python train.py --train_examples=26041 --time_shift_ms=100 --spec_augment=false --win_length=512 --weight_standardization=false --drop_path=0.2 --widths=[128, 160, 192, 240] --label_smoothing=0.1 --loss="cross_entropy" --eps=1e-08 --grad_clip=0.5 --steps=15700 --weight_decay=0.1
Rows from block 7 of a small sound classifier, named by matrix and row number. Rows with one number belong to one channel. Each number is 500 + 25 x the weight over its row's rms, rounded and kept within 0 to 999. All counts start at 0. Numbers have three digits each.
After each channel's rows are labels from the 100 clips, of 14976, where the channel reaches its highest value: "strongest on" is what is common among them. Only what is clearly more common there than usual is listed. The data: acted Russian speech (Dusha). In brackets: how many of the 100.
# convs0: first width-5 conv (model.blocks.7.convs.0.weight, 192x192x5, each kernel summed), inputs 0-191
# convs1: second width-5 conv (model.blocks.7.convs.1.weight, 192x192x5, transposed, each kernel summed), outputs 0-191

convs0.140:502473473460515467460458509541488513515470456508490520485465483434492522475505492497504498536514474499477502499514489482499497488497465492514506483487474488486470494493503500496499527499533470502495498498484499507509497523520552480513487507482492501467506536496478508498519473458528483563521536482487479486500502497514520508505462509463503513494486497478510520513481492492504436494487486479506528492490489507506504473480461517536493477492423486471460500449493507480523505500422441462516477529480472454443469544445506538494493504471490532477485490534505508463488486424449483499
convs1.140:457501486499482513452504498502508507546523527553548480476477545492543549499486505570505512499509501504513498475525525497542496493499543505448484506501530461520492455508519538553507514477500519492499497463513486492500517497466469512475482503488468491461509456528481522513435499489514512533478505503516514478448460508481453502489460499474480466503514507489492481492503478447484482472491456484465506506504534491502489490521465496517462522488515493515527500530531540525526533516479526473502549495536541467503489490501528502515481538497484504499560478528549500458476502480482496488
strongest on: emotion: positive (52)

convs0.85:508451493529530501496514509457487530484477489496493432494532503521522468479451519526480505475497470498484496509487496510519498488492488498483477488454499490497455506483518475457537508499503505542489535493521534507509504462503465504514500494490524512501532459484462512527548533508516478553465489444531499481504480505551508496461492560498520532481529524494508494501562503502499540522521527482478489540473520492516535476500527522522533519483535516464489510503459460465512526517556490475524453533542468475493499502524529500465547501481511490521509489494483532481546473526508476475
convs1.85:455479482491508512488458503495505475529516483526523495474479530478515485534513505500493495487505454501480500509487496535478519499497463515514480478485515489499516493496491538534527510477496544497478511476496499474482484464502471473488491490469522486462480516485497551472509457527508511549486512464500513484478488491485498461445476491493523494498459485475522490507547460456447502486458448458455481435500497500509520494489454511550527499492454501548539534524542565507515537470476472507500533477527504468480533474480463489485512475466516486472514482529528517472454513486467500502
strongest on: emotion: angry (50)

convs0.58:541514512518533527527474541508501548506486509497523469480503516504517492468510560491528487497459473541514527510455519478506481488427474489497498489471475489514524492496505492475500487506493518497527542506506511498553503515482472506524516504547532487569522509498512490512520476499499504494494508529527514507483510522551542503498565532513517521474453513510523492475497463503477517536479547486513533529501504535532502538492500551517471490516502498470491544459482439499532542499477477479523518528490513544447508529480535527492525557488511478492512475506512534511497497473501500523
convs1.58:485506455486445459487501478484486494520504454497519515492521517470525474529487465502482441460477500485463543489536507480501514545520542499535519526475521484520572505522488497509480500447518431527421453512496487476455494515480531503438528526507494513508466506467512502488498498539500509503496460461481483466494502475486460493488506453502507493511547492508495499522509501469512498480475470481480468501484502497501504515521480484457473534529475558505519504487516519503553518511455484529503494494492509476489496469500508480505538487489474501476480490496505521501530500527498451504
strongest on: emotion: angry (81)

convs0.12:478496520512488510504513496482504473508524525526503573523552489560531498489484482518487505524515490470495513490475492484509548479500495491570479507539536570522518543526523546553520503492546566482496493501484493510499487487489470489524510506459548480501512508497495486485515501538468513479521478501505503494555462517483467499467494496502522509531469534521495520465527481498483496479474498501507450526493504492523530485513532498546485530533503523485506500516515496496496488463544520527468504496514520524512500489527489470495499493491496555533548478559509466479464518550498517469
convs1.12:490481473487481497470495484483497522511488480508507508503459500494499540482504509492502509522502462506524528521473491524524485520517511502438546480462497427494459512459534492466476513514502553486494498491505504481563487491515523464472513537515543500509507486479510513512492502495495495495480525489516519510499465502496507491482508516506531517462481458487512448485539471490474508516472438458462496466485512513500495460504475474533551551493446509553561546523547550542563505501520511505509484507503505532495480501521519525548497506483494511525552511466514513503511523495504490494
strongest on: emotion: neutral (83)

convs0.156:460493484480492496493451516503427486485521474492490503500511476499520529458524516504532524499479486483502497542465491480522490458457475492487514522503531499490498479471497478455447507483515505462521526497533505518500501501519531454490516515508515457488486509501496485503472491513511522486523477445513512428497476470464472501458451490449524486466483523500507479441526484460509512517497467466517496480516472492509471481476517514519493451477464504481433480458488472494479506493504511452489494487488502484474517464491470510468462456486471490476481463500500473473462542470471481484
convs1.156:479485479494487523486505469491516507513518522515516498510502506491529511549534519514525554523498499522539521491525483500522518526524489526517428477518503465490516547507472521533485542520533534534467533503513454542530529517508515519495515527514470557513501510486496496495494452514506476475488456517501495498532446502475475497476494490504477509482458504466509501461546520517481458487492497523512491501526528525590535562517526533499540493443486492526528509486510521483476525490504459483488535478516515493508514463498496490509465491477497535515483514504479476502495493492510575504
strongest on: emotion: angry (93)

convs0.146:523536490485510461503492471531494518482486502464496490561475480516515463464489475539497526505428476510518521502542506493476466447478517496503477482510531501524473508484527470489511469486530441498532504482471507497492474524496515525510457523508486490491503464509474496478497516485547523485471490532502537538484489471510505489446527503518487539522512503507501463471481497546491545515478476476516511441532521489474484561514504522457554513452529506477498543513462481479503512490511496528498460508516476474532487511458506458495530548505488508515525481521488512484519533531517520512
convs1.146:483498473480443463494461471475482472518506548519521476538490522456514480441504485450503509483513488506499486509498526515507495485529523512500504489457482482509489442481511552547510510518493485495514489474489511458482475501465553509438516551489506518510472477516491509429451466523499474531495470456454502471482495458444472506494527512532480533517465497509524482496497531484451480479517514565535471462496501474494461504497482509508461515474485510501505500512487518506502504489455504496498494483477488512494533454482486494519538488469492534479491483491488506492471485471509506511
strongest on: emotion: angry (49)

convs0.143:494499516483485501528482503478505506457486550485467480509565506487515535498475477527508448484526551526467504538500426513458503488524468481488469510507538484547488465518536501508490513541513523469508545467515513511553484478549534503455484534507528515531477460485470504500499503515486481490507453544467509522469486503466465502511549498467505518468473506508525484446469500505493488486452516503518478517511509488492468477473500476493488502515556502490492461494490522526479546472511494471487500498491507531485541488492501484520517472485460481508511477461534480484485532518527502475
convs1.143:487523494538483508504503510525555549467462496468466467503522466514457476516506500501494485475475486498483510462524475454493481512540507510486509503505505488493505497522501481488505480523490518475501501472495495501476482475537475455449463486473499501477485482529478479513446512516484489483501498520522492483510446526525525458486471471462500467525485450505445494491533456499490468499478550455455469488503503477484482467516509484470543489512493510501506489514489480524507456501483464544486446510450462519465513517522544495546489570502483529519474499528486502463482488535474481499
strongest on: emotion: neutral (80)

convs0.53:531519511521521530524467539495502561501494501496520472488510529508516488464496553494537493510473484541508539506464523481517477490451472491510503488460469489520519495500496488484507503510491510488542543503517526496561503512485465497513521494547537479565514519505509507516519482519504498500503500524528518498487518526552539496488569526511517525481450520516521496468492460503488503547489548479512517541510513529529498533491516558521470502514513504481497539452473453504546525491476466491528513534481528547447520506488517531492506549482508480489517488492494540510476480484506498507
convs1.53:500518506514454445529552516501518526511488469490513495509522491490498456496505477424481451452453502491458521492495496480499492511543511529554497505460529554508514513534467485518513497475527446547455475525481483518432501538481556535523521518500453473509478536506512526460501536502494534484533459493510481484506479490500500496501519473491502496555493496507498507480507494493484527478523495445476518481483506499464522473507508474481496545515496525485503486487492493532525508514494499479497485476488509496502475488482494480478495518590493495509458503469503492508488471506515499492
strongest on: emotion: angry (42)

convs0.37:502527479522495495498515496535498507519504463540504468449459494452471474489442491477445493480478451536506490495508506454472480477499478473489496488477485453497511515516514474484490466482502539491507460494456478491458479464471502489512464459472475482465508488508505496453490475491509493546504500464489455492498511497451494510498504486492494524490512488468453470519435481471499498520520494489495489503475484516489512531477476516507483485450424493467484503433487467485524481483456457474488480478472486472473498490487478522518519489500478519529542484472495494504482474451469506514
convs1.37:482502476533447430501497508540524523521509530514512526519487534496533518487462525500507528502544486514511468520504486512458497508516503527474493525443511490487518479490482541533485494507515505477500492491482542501476498491483526507494487503505479480504432478514510561438480475506535484592473478513496518492479507506471474451493491497491487485523522497520507501480466541503457493473484545556539516485494492495477491495513457471503491512531502508514511504528507533514522513504475524486507552490513514485487485496504529472535513526505519527495563491548537511529483512469500507446
strongest on: emotion: positive (75)

convs0.60:511483475486497499503487488528473482487489470476486509498468498514479495541497514506516494468536456487495471512476480467491483497467473464493507492466463500505529500510483494472495493498483501498444504500482510525490513525508534493481480462495490500492493495515505531517513476476518504499492516496507501427445484485500515469467470471505476453486467472454444523498498515477485524488518516520497500500505417492526472497492453457489519464520414497498506495541512505425504454508480525506489491485495490505506512487427484486514523498479476525428460472496474498450464475507471491483
convs1.60:482477511495537515468508487499513505502489505504495523492475474454496501542514479547458475460490488467470515490502500514514495498503512508510471506445492506496509497507476493514505509443508541503495539517514487517529519560460571540520538555563536498561509525522500530522525509456519539555533505489499512493519493501490507542506493512522526528466511545478517476498557522490464503522498525520509531516502505497520502498518538552527520487515517504489499507505506495448509525478542515512500502485503530490507445526499543511549479535500518551537492477494490508499477516481481513525
strongest on: emotion: angry (69)

convs0.182:498450513514507531460492478485492554480497473537466469482477496517502513423518486489504465474523491521517479520505516499510456517498491498468500486482500447456471528481495452464531482484455526489524484488512512482483495482481460488477492457498440476467496491487464523522462500493493487512480524480533510484457506482526517438494510499520492527531505527501473456481493495479510520529515509489507458506478473492511493463426439430508500496492501498470454531523501507479506507486501493485514491505489496530464507515498487491479510507470525508469465518501505476462550503507490494444
convs1.182:477497480483494504474483465478457487531518516536543490485540523520523527503513497487496518526474487492515507485527519501526482481471544548477498501531574431502519490496500529534495446467514492477531501455487486493511452529529509489518518523521458486528477500484488491473489537484502492495501464509487515473483453487471453498498504482511495510487509512530515461454506496515460506489483524500493472483462469462544496512492527511491491550457465510515524518518514542467492520526522514470505544491537510514480425504484467460454496485495488476501508484517474492520516485470464455492
strongest on: emotion: angry (87)

convs0.116:462484505501483473488431524515444504468481470489453475477513465507489459464512531503490518504480499541536549498485462486489476487479455489484470481498475474489491486472461487484468502515476451467489497488501478508491499511523511491487505476522475484492526521516510502502473482481494505527501490489454496461464455494441428501505500462476457514484488507511501501505459488500472432520451510477505504525514479500508504516501508477435452440482505502475483474490509504509490496445486506474510529475486504503466499452471523532486524509482517509496488451534472519505478473519523492485
convs1.116:519504526492473479516493469493504475536520495533538532513445539471529538491480503524504499504525457501509548518514540528471512459509494503496500546512526496563516500522532542534505493513466481467496476485512556494485485491513474463491493516481466505482477472503470490473504507539498520490509470505509470501492448506491473519504485496487479488513488515469488454465473509479492482475519478503494474539499506508512528569528463524514509529506448453536544528532531536519531531496484496496525544540538485508529497476475458506497487483504471492514509512519525540492568529479497492516
strongest on: emotion: angry (45)

convs0.46:511472502509496466529523471538503483503477461497479520493498506480514489481485539525473474448488526517446522488485510500488498478519489525514483529528527511533531561530483514508525440475546537560496514482467478515513484489493467470507476470511494477476517525530486491467515530513515472508516531530483504500553517518454503498506478505496465517421509510480505523521530505504498489471512515491513507534487470471531455492527515499484488501515526547474487476519539531566512461514521534486491455473529485500506504476512484517464513470491503471456489525505469560511493498496534506529
convs1.46:505541470543462458504528522544535540520504497523525500510499519487512514487440477513497509507492516527505495459482471466502497504496468469464509511491482485478541512509483486460502467476500484509443457491491438521417509495468501517472513460484481499487485462527526507492498494484529512509488493503527478533504492520523513497492471494475494471471517478468461539528459494464512468444497549513498509486535546549423480518520489479453513487512525490512509505499509518478494482508532502503508494478475486509496468490507531464509500514494489486486509529548467522546540497516489512470
strongest on: emotion: positive (47)

convs0.190:493513462516508511480518448515484525502454491471520483477469496489480475490499473462516471463445489492455469502496492485491498462455488475470501516453479490482475449494485462508505515499480477508480482477503526481484485532489483471464484532478506489528492491459479490499466516466499523475471484532522500525462499489572515473549529501550512468488497480490490469474478463496502509502507502511496496464500486504461500482490465476517452572512489477488513485474467490495521477542488514451536502505510474489494463539513468468511498508482486547461507500468476451451530491470490464508
convs1.190:502509474486433449492515469491505462535530511527546496494501543516540529518489486484477473479485488477477503498525528491491507474490557512459499506514525479518494496461508542548512465546512481462480416476499509461482479503561483510465496521491512510500482499507502517529488542520499474540467511518503500499495499492535539501475516522496497492493528472483484483472475514500485480464455481514514463459480462479486445523524528527546480508503519503532526522478540550539534515540480506502500512543500466469506525493540496487513504515525468501521536495513484500508520519488497511502
strongest on: emotion: neutral (86)

convs0.49:544495503503483491528466468512498541487507521470490455481508530515498461435478494481532486497477460497466510523474516474520475485423470500498502488455473477497532511499505486473491491515482476498528533483522517444539489503445468504522524462521527491560499513482511492504524495509497510499496482531515509508490525517551545508481555508525514500500470506538530505480498433495466514484459532521516502525517508530483500519505509545476467491524519529489500531468503446494542537481492466473514489536489523533454494478483497500487502530499497464516554477510516512512527470487487508498
convs1.49:486523501512489437469529478524533500517545464516509511508504526522539502521464507464493483480479474510466464497453507493458479554476477517504504504464507479519529494522513504507508455459505462516460466531497489501461496510495512492515502478477486488488462506526496550461492467486529493556526455501520484507466475503511500485473473482466488457501491464456485462506460507476476512471508512535511508453486472503482527513524519481486465492481502495503530501488529511508537512481466486502500542485523495502489475459510534475584505526470504530539481474517530532518459470531494509477
strongest on: emotion: neutral (70)

convs0.28:473501502494480463505516469519490495488528527547518466504494533497496508494457493583486521487524544495532516483515485494523495470506507554512505495540515527498488511507463520522490475481480495524481469502528526527491498509500500501487505517519497505502484502514487488559486505499503494477536502531493519537469503512496493464496483488499488536512545580491514470515524555536515507514510499488522499573538515456501471498492530483494475492475572498482510481544519533547470479515575534533502441506495527477512488472530529488503538513503483506505511527528490486482476488544531508495
convs1.28:474529466544479473492500516539492537512490472507515464486476515469494488454448522524503514513509479495520511492496472472514476488481497503436517498489468471469501485506481446458516485480504519482488488452512469482458463485439497497488478433491446469499508441512502502497522505449504525480481509503519516529494467528528523480501458487478480477501518482470453534512512484459455469493490525499500493496503517503462449517512484490481502509452489494503494497490504488465494479560500515450510486460482454469493473508490491512476531470486504487492511497538443493539488517479505512473
strongest on: emotion: positive (58)

convs0.127:491472489480514517446535509515506491540475477511511538498479528487542562523533467497569532480499490489486529543486507483505488484496507520462545562500510490539503489506502484495497529516511493480513494494524529487520480535523472488460504502536531501534490506533534505508498485518522504463470523486484483534502514485517488493572538496520515481478521471534528489465508476510489480504527518489498498499541513513487476510486467488544449516540476511488506472498481493534513498565470493476541530549547466489511531505500504529502497519507452483495501524496504535513534506455438497523
convs1.127:495471495484508543484509512493522488582515470567556533495474541483541530497509483512493490491500472495483515508495457531516526506466488514486523534464465472524518545536502543567513469465514518507482510526503495468488525501507485480472518495484498500483499509515486487506489475494503475487503511452486483470463482482482484489464489533501492492468490479474484498500491510441495476456481455508495503497521516501521479446504432468548473499497501519539525542507542555466500514499475510516522534496533493502498470477525497511515501489475480519494550486503514502492469513444483512474
strongest on: emotion: angry (39)

convs0.39:528513517481461461540518506464541438519515499538535521493453497505513510454492517471472524477520478478475488529463538416514537498499504480511485473493461518488463491439515470522448480513533507496492509531504499512467517478476479499515458550490478516491534529501471483499493503511488495480534510506492495517501495499489500513497514465448482511477505520474445504489458496481517496506513483481473518528504457521494473536501500518460495470462472511487499521479495486466462493470536487471482491458502516516505504496465500478498500542477452528533531470524516512482494474464475517454
convs1.39:500530480504472463523516484503494473492473504469475458476494478491474484484460517490549526528548465526525544525546520529455518467454540519451526476504497482492463484465488470496483554520527451504518481463500523540534447481487512478461507568504483515515478474476496504509474487516487486505488493523498500509500523502513520482524545501538478541488511515552533477489482483499512479481491502487478494544508531460465489519482492492472472472484495441479477497498510499480495494499511491476489477523474497543515500510508508495533529482503437471524517513516520512498531502459471469463
strongest on: emotion: neutral (82)

convs0.166:465490454470483468494488472444465469489488465434461471474503498476485469449487475456462517490498487524483500496465498501468528457502501486500480466490478516469474485486460487473455511503528431525493523476511500508529460504516510506490480536497509492483451479458528538486489510481518508504497444528475481460479510514517474498494508475501494514449502478504508512469467463475494508536463491492474500506456498473476461456486464446488465515518499495496511452510470474520506493473493492503491482466484480527489502483480514517490491521480500521492445502468479508471467462482479468487
convs1.166:483509485506482485481485508516509513542549511542547505491504538505536521514515511505515507503507454510514516502539505502473503478518549513482531515534523457528476484469519528519477519532464434510510499462522503492496498500527497504447511506511500516503518494499511498535453543551504517473509492517517489504522525512514510517477496470493496494507516492503511464483478501463503466467496497499493483468502497478507508502475476520435525526524468473545543530541542545512543515514476533489530541546543502521510531465502479496497495499524452477486537529586524533494504524511452476502
strongest on: emotion: neutral (94)

convs0.90:506501452492479494462502504482486517492466536506471454525508472519463485510497454530490495466492473484505494498513484535479506499502501511479504484511548522487456449506499488496529506503529462548483487473493507506493493490532446511518538472490536481499503453431487454517467536499469512470457488517507546529534477492508503521492485560496506529541526530554550509492551521505495548526494493505485503478514528484458448459495494489523529513511519530506517525514517525495489490467556521480522473510497479513466507478485511489492495473525521506526506516540464474492509522502461459493
convs1.90:524513503503479480520500508492498500515517517516517492484485509513516454511516481518474475479462509481474470480483468494511493489494523515557487460480475523458518404490494491504508457484476499508499489479473482501471508500423482509551484473475553470479520515474490475520508504507467518448500508499497522514512482500507556516500509497528525521489488487461489494488534483466447547498464494486496499454471489518493512505517497549492514539483476538492498498477503508457508490516492502462502486477497499472487543503506511501499539477534476485465441476494468474464432446456517501527
strongest on: emotion: positive (59)

convs0.148:522524499502522521511501552497516493501480519522520508535529507498507494508538507523472526521467501510520544514560495502516470459484504488517486523521544524532518539514565505543539510530516501472495511486478470490485483498471536535524445473492474487456494512521500503468537472529539484532520535517486504502475497496485508518506494508511504487505478513468480472446499508497468518493491517547481496486498517517501466577514527545465574480503505497491500528524527544479462489511538511514531542475507519504528503468488495514504510531513475523559520524525490495517492472486514548543
convs1.148:485478489483445419492474446472484485485484507481456513495559485489502497479494520446525525532526468545512508497441480500483475450444491498505525511466491524503534513499533526545466510488497451520485468473499514496519487519416518466484491516504482463507477517504498496539497486448527496496520488455456503487499504475462487475535511469517511506484505510514489475483463508516483527490514535532529501479520513520453495523522485486463498510473508518495497507475512495533509499497479518517502506510480509532482485455540508474515473440487495505477516486501524505480490521478513479467
strongest on: emotion: angry (38)

convs0.86:530487495513522541477484527466495519481494546540519489501510481537497453476497504553494489503505488498509513508494494559511490491504466491499477468472504507479467466493515467476502469498506547528497530493516517472519519488503474538498522492488552504511506452479454488508505504532506494462471513511500546538516497504518507497489490570502520510557528538497518492476568506512484525519463514490481513498474525544514572499494541523521525484454510505485485555493473466498463512479555525516516492513482473478490497522515546486501527519511538502516531515543489513480541545491496495529
convs1.86:515471468472503517487490482468472475519515499508514508456480505513510509515533475519486465478474482480462445494503468520514504491523495482505528479470489514492530455497509528519502488486451514486463500486492504497509494478453485485513484487481565499486498506465464495491510459510486479476501516464493510530547488495508541511450471452500510495471473464445476501475533482471440474518467461502484484455508503541499502472536449545504529509514451537523527517503520542487535511475471496481525503517524519460475524483493549499553497507472478543463489514527521512494511477474514468526
strongest on: emotion: neutral (84)

convs0.42:504496498507509506521482437495438493449530522467452488504474510495487501507446454483453522511486504490489522483481514446485511496513483473498496475469506478502486506470469443519462479527515505513535515509476491526533510499496535506514488515422498495504460477513471484502507526516480467498500481546466490476478459485521481482496546464541506477531503500487533493525529524499504552509491489456483505531467485521455491462437507509492497553459491479517525521502509511518513529488522534508468485470506521529483496493514489463469513513486481522521505484518455466509482495488483516447
convs1.42:492504507526482465482499508523514516486474468473483450442484486503482480468482510460488517500521467491527494481493510475493465502482499478449496470527481476471408457429495468498497493520486494463477496495467493486479481503500540523465490526517494498516462458508497507470482516549491478534469486506506496488480527496493492458469468538516493521515501505511497407487497528492520476489499533522509482512464454467495500520475485466481465528471463434509508500465505503492519495476481507517488489475467503525477491497521527493539506514509543519546514519466518508493487516513460490482
strongest on: emotion: positive (48)

convs0.105:488487482495532433453519499461498497563525470464459445495525522529533526484494491443502496468505496479486509511484559531538473486488512483502502500501509477485489527504499509478536520482457448466482537501508528483522500488510468479479473505525487475511485486540533499515449530495465532497492472491457469471501530467520503555502521478506466515482496445474485493504484499511497497507499468511487505510488505482504520479537480487476446523545491538504493459495464506521494444506529509524527504500506502523508466443507501510498494488464472497513495491461486544482488467525524462487
convs1.105:505507538530502487493491518540516515534528467528521499468471530473496539499511465489485450461493483449441500516503501501500515468507519534480514523520523519526519481538503539527504535537500511472476513484476496479492484477517473487522486493463477498468497440476475481489518481532492488490495501512543501521497503535523535510453468460451463454482486445501445493511491469506481448503449490460469550466502506516481509528503518506481501517512463418519506519505513508518490519481471487456506537510542487486488526497472456502484506487502525489488474503491486491497521484470481471492
strongest on: emotion: neutral (90)

convs0.43:542546469511501456547508530477545492509495500496505534526496473545507536487489530554481494506507507497550530473498523525542538492484507506492461498522479501488494530489470499497499455495563498485511525497532486507515514529506479491526462499535505532511497530506473463532509512486501537493526488513520499497528503503507502485494491512535511519480485537495489530469483512533501481491497497524501507506495485511513472560522568534457476482470544481525488536517504489519480446492546490505503507448491520499509481488495530470498525560526508496574535484538461522508496497529544496459
convs1.43:467522444471487461474411471468461473493473481484491509503475509466504501492436542506529532535543486527545528486502469496505486478482508515440492491491506448497488481480499518486476505446492472477492501482525504542503487500488528487451466527495490430505483463484504511497495516446505466528471512452467484490524489468471457516507530468523501532494512512520525469492491498484487514505501495503504507543484509483483516531488482482497505494496495457546539527497528535441510486499481495500498475479482459475493472480494487477531537474471496507483487497482480505521513518480512504495
strongest on: emotion: angry (70)

convs0.9:454480501455486469461470483487464507493466465509474497489507481483485462457459481466511524539474501517527528473472520440483513507510508477483522493496503515496515501542523502521496492487539464555483511501501507504483487525490503496497473462510512496518506484487480510488492480452515501534498511472508454461509516468520499526514495434500469513500512502465488548479472480497493421460466527547488497478498463524478499466522480474474450495454481532524505480487484478480526474530490473446511498525503457476474506532451493496492505528487446499495488482477500512476514493454468488478
convs1.9:490536483535497478510501556545536532518503504521518483415475511443508514517516516515532523513533460523533528524486510519474498493479522515459518506496523473538477450509516495477504519497478500509514516483559529511506502498502487498476519506497510520494504484503493476501449497495483522493508475516527488514488438524528506475541527555519530527446478512523527500483496539482478508466526490534531471525506506496513514545475486535501507531503443436522511509535520518508518513507498515470499521514516489490489497443524510523510535521462473489504513498558526520484485510460474465514
strongest on: emotion: neutral (73)

convs0.155:538549472500492476517513472489549481499498530497507521569513498503491503519511492489475495490511528490517511480522526492499501481521535486489473498506544512521488539490517488521499492509533483508497503480490504529493481502507547559511475492484489521457487487479498504497524498531546502503503502531505528535488508501497495501504522504515484510528486496483496485482510501532494545475496522548488507504506520511479462585519553557436572500494514496489499556523541526491487492483570497532482453496499524532553535468504486491536532546518488517544512490517482473539498504481526549495
convs1.155:499493467487447440505440478479464475482472484476473473476510479493473470482502520482525541519503491537542513503466485516459481442475474508520500451481495516486471493467487494509482515495499452513466489417516509507501456484450512485467489537499502475510471489502479514477503485488502489520486488472458460505529514470475489506535545515556537552484439509535555461475495523511473498487492533521529497503492479483488484532504478512485495503477497510486485497498475469495492481467490533504496466494457489511500514436502509498526523467466520503508500496503481514504483505474490473478
strongest on: emotion: angry (51)

convs0.160:446532474498512509510501500487507448504514527466534490528497483515525512487485492486503509482521473499460483544440473533527525463492474498505512475524503486488462508469531514497459533520532485487511495468516508533512490471521502466480493517508533499483496506482513473488453493508444483503531450493457478482529505477490426537478499509479552543461487543476529526475530482462512533475512479463522487510510525456502455465517519482484495496524490519516521474484482514478502520476530493514471461508506518499477562460499484523508515520490510522476483506510512527449476503545488460472
convs1.160:541528451532513498490525520538539547515522529509509496513496513494496502441448487470510521506481490522523482460499474476499461479493479474509464487518521458477470519496468505497462545515535474525508516475533495528532462511514511519470489487511431484508522526529536527528486499513551495514535462533536493536530499517518515485491497502507504504473493509487510408464488517511516536462537510515526502490530509492545484486455460489484501511465472537510504506473509493499503501501473519462493518501513558507531502521476519492530494538491466496510494488521470500479467494459515479473
strongest on: emotion: neutral (68)

convs0.175:438516484498476459441493488479515490516544454494490488487523516504528505496540489501512524490508527494474485525506546500505473481501498487457497494545477496493488506499527495507512481502455497450511490496505501510510506459531455443476479543509486501518495499480513540519512532526511495477517498520469491479484511490515524492497521435461478495509452495495474487466484492516496469493496474475492558514524450505476507502518479474452486456546522507542513424471513557547472504528509485500491510501514538550540491465524502520512521491512470472497451530464515504486515515492510505482
convs1.175:527520533519524537546536515515546512528525507521543509501477518483501521480471464457480468471501511480482481497523526503483524512476525495506532529489521513524465474494509532529518455566508511521475487505511484511512489482565445519492462463472459518473517500527497489515521493564512480463488492522523479517523547511550507491519522482507487503504495497470500421502470452481528468502484502466475473467489514494472513523500526522510525486519502492495489505505518515463478519537490502479512539514517475494490454508498521499541502533474509487554487503567484503506529480494477472513
strongest on: emotion: neutral (86)

convs0.102:536461490521506512517493574504466477481474492491503475489494499497527493504478505478480505474499452532451495506461506490503469499491491456521522485510512488466475505473528460496480485541447507515488518487504523499495504492493462454502487478478515455453515517459466539454488499525458489453486493519444498519473466478487501513531500497467488500484470492489489492459533525498446526517496485492487485478470498499489484459479486514504505473526517533492523490476521567452509534518528528457506489460498444501501520482448531536493535501516541527513548502503512499475517490520472488477
convs1.102:508470491473496503520463467468478483490496466485492468476516484488482498497494466529488473485474474480475502529490489546479514451486491528487494494478487496513474507477530487515473527501496473506506471454462477471497474506490520460481465508523471493507480487484511485488517482509478492525481478474469471474464472465462443450514528508554504543480506533469544424517467495493486479493494499520508465483490523520473528563476501507446508475477453469494505507486506481476521507487480490499504528489526497501489526509499516501581531524462478532539449486516441501501494480502481479464
strongest on: emotion: angry (83)

convs0.34:541501507535469476517523455496480513486505431462452490481489497494463475567492483470494501500507430434441475491488512451473498475489497480503523489465517491495485496487505470496520501498467466485488468499498507490522495466492458497496463464459507462468466464497496460490491496517492517480490524493481449486472514500496508472523469527505478482534500443496496482510499548491505517508516478502506524459466494508474515504501471479490493518529445493506508507500529517480529464495453508471487488492497478480499517522473487496530464484536515473500504471482498524469476454449442493503
convs1.34:498519516548526506527533554555556571501480528495503485506486493485489491534473498496489463476526471476475468493513490489507474486530540507475523521469469495470496467477457484492497528512468519506491517527505506463500531485495470528505461447474494489483507509454480478516476507483483523501505520515512514501460519516498521516500509505503482492535513512454489467503466505476477519526474508529497504487503503496504482451478470504528449476506475545486460459495479463464504502504478514458489509481481484510513493492495486486475481474528566496486447495589511467470453505480519500467
strongest on: emotion: positive (98)

convs0.153:476477507509498488555466510520469506540509540491503514501530514476483496495549541466501508535492526483546541495499526474488499486470455462491485487517513476521456507503543520523509490524516494465523498495486490481512505520507507489504490510504518478562528532494472505483494513525512506523555490574501487501481464486487512484517538503518504488481446479504515462476513526524503530494461546503518549550530503482469498528509504522452523460491475480499534538491450476504506507480523529509521546491486540561498542503437543510490515535532486504482488482511493513465512488478518490501
convs1.153:497490506490469490472501478494498494507485508512519464481468489483519492465468495455486466483494459471489525501545478528482505504494519513484516518503517484557471493489540535474494454507484498466506461506475531496486488529564504489494541538524483486531476440448514500448522492548503461540487474505497498505496485486500504482497503463494476506500532504502495456454496458528530516493526468438456448538492481470506484510530505511529473445525467456487491509507504517508514492523502455482499464519487461470548531476517507500524511509483487516512500493478470521459491485511475447475
strongest on: emotion: neutral (69)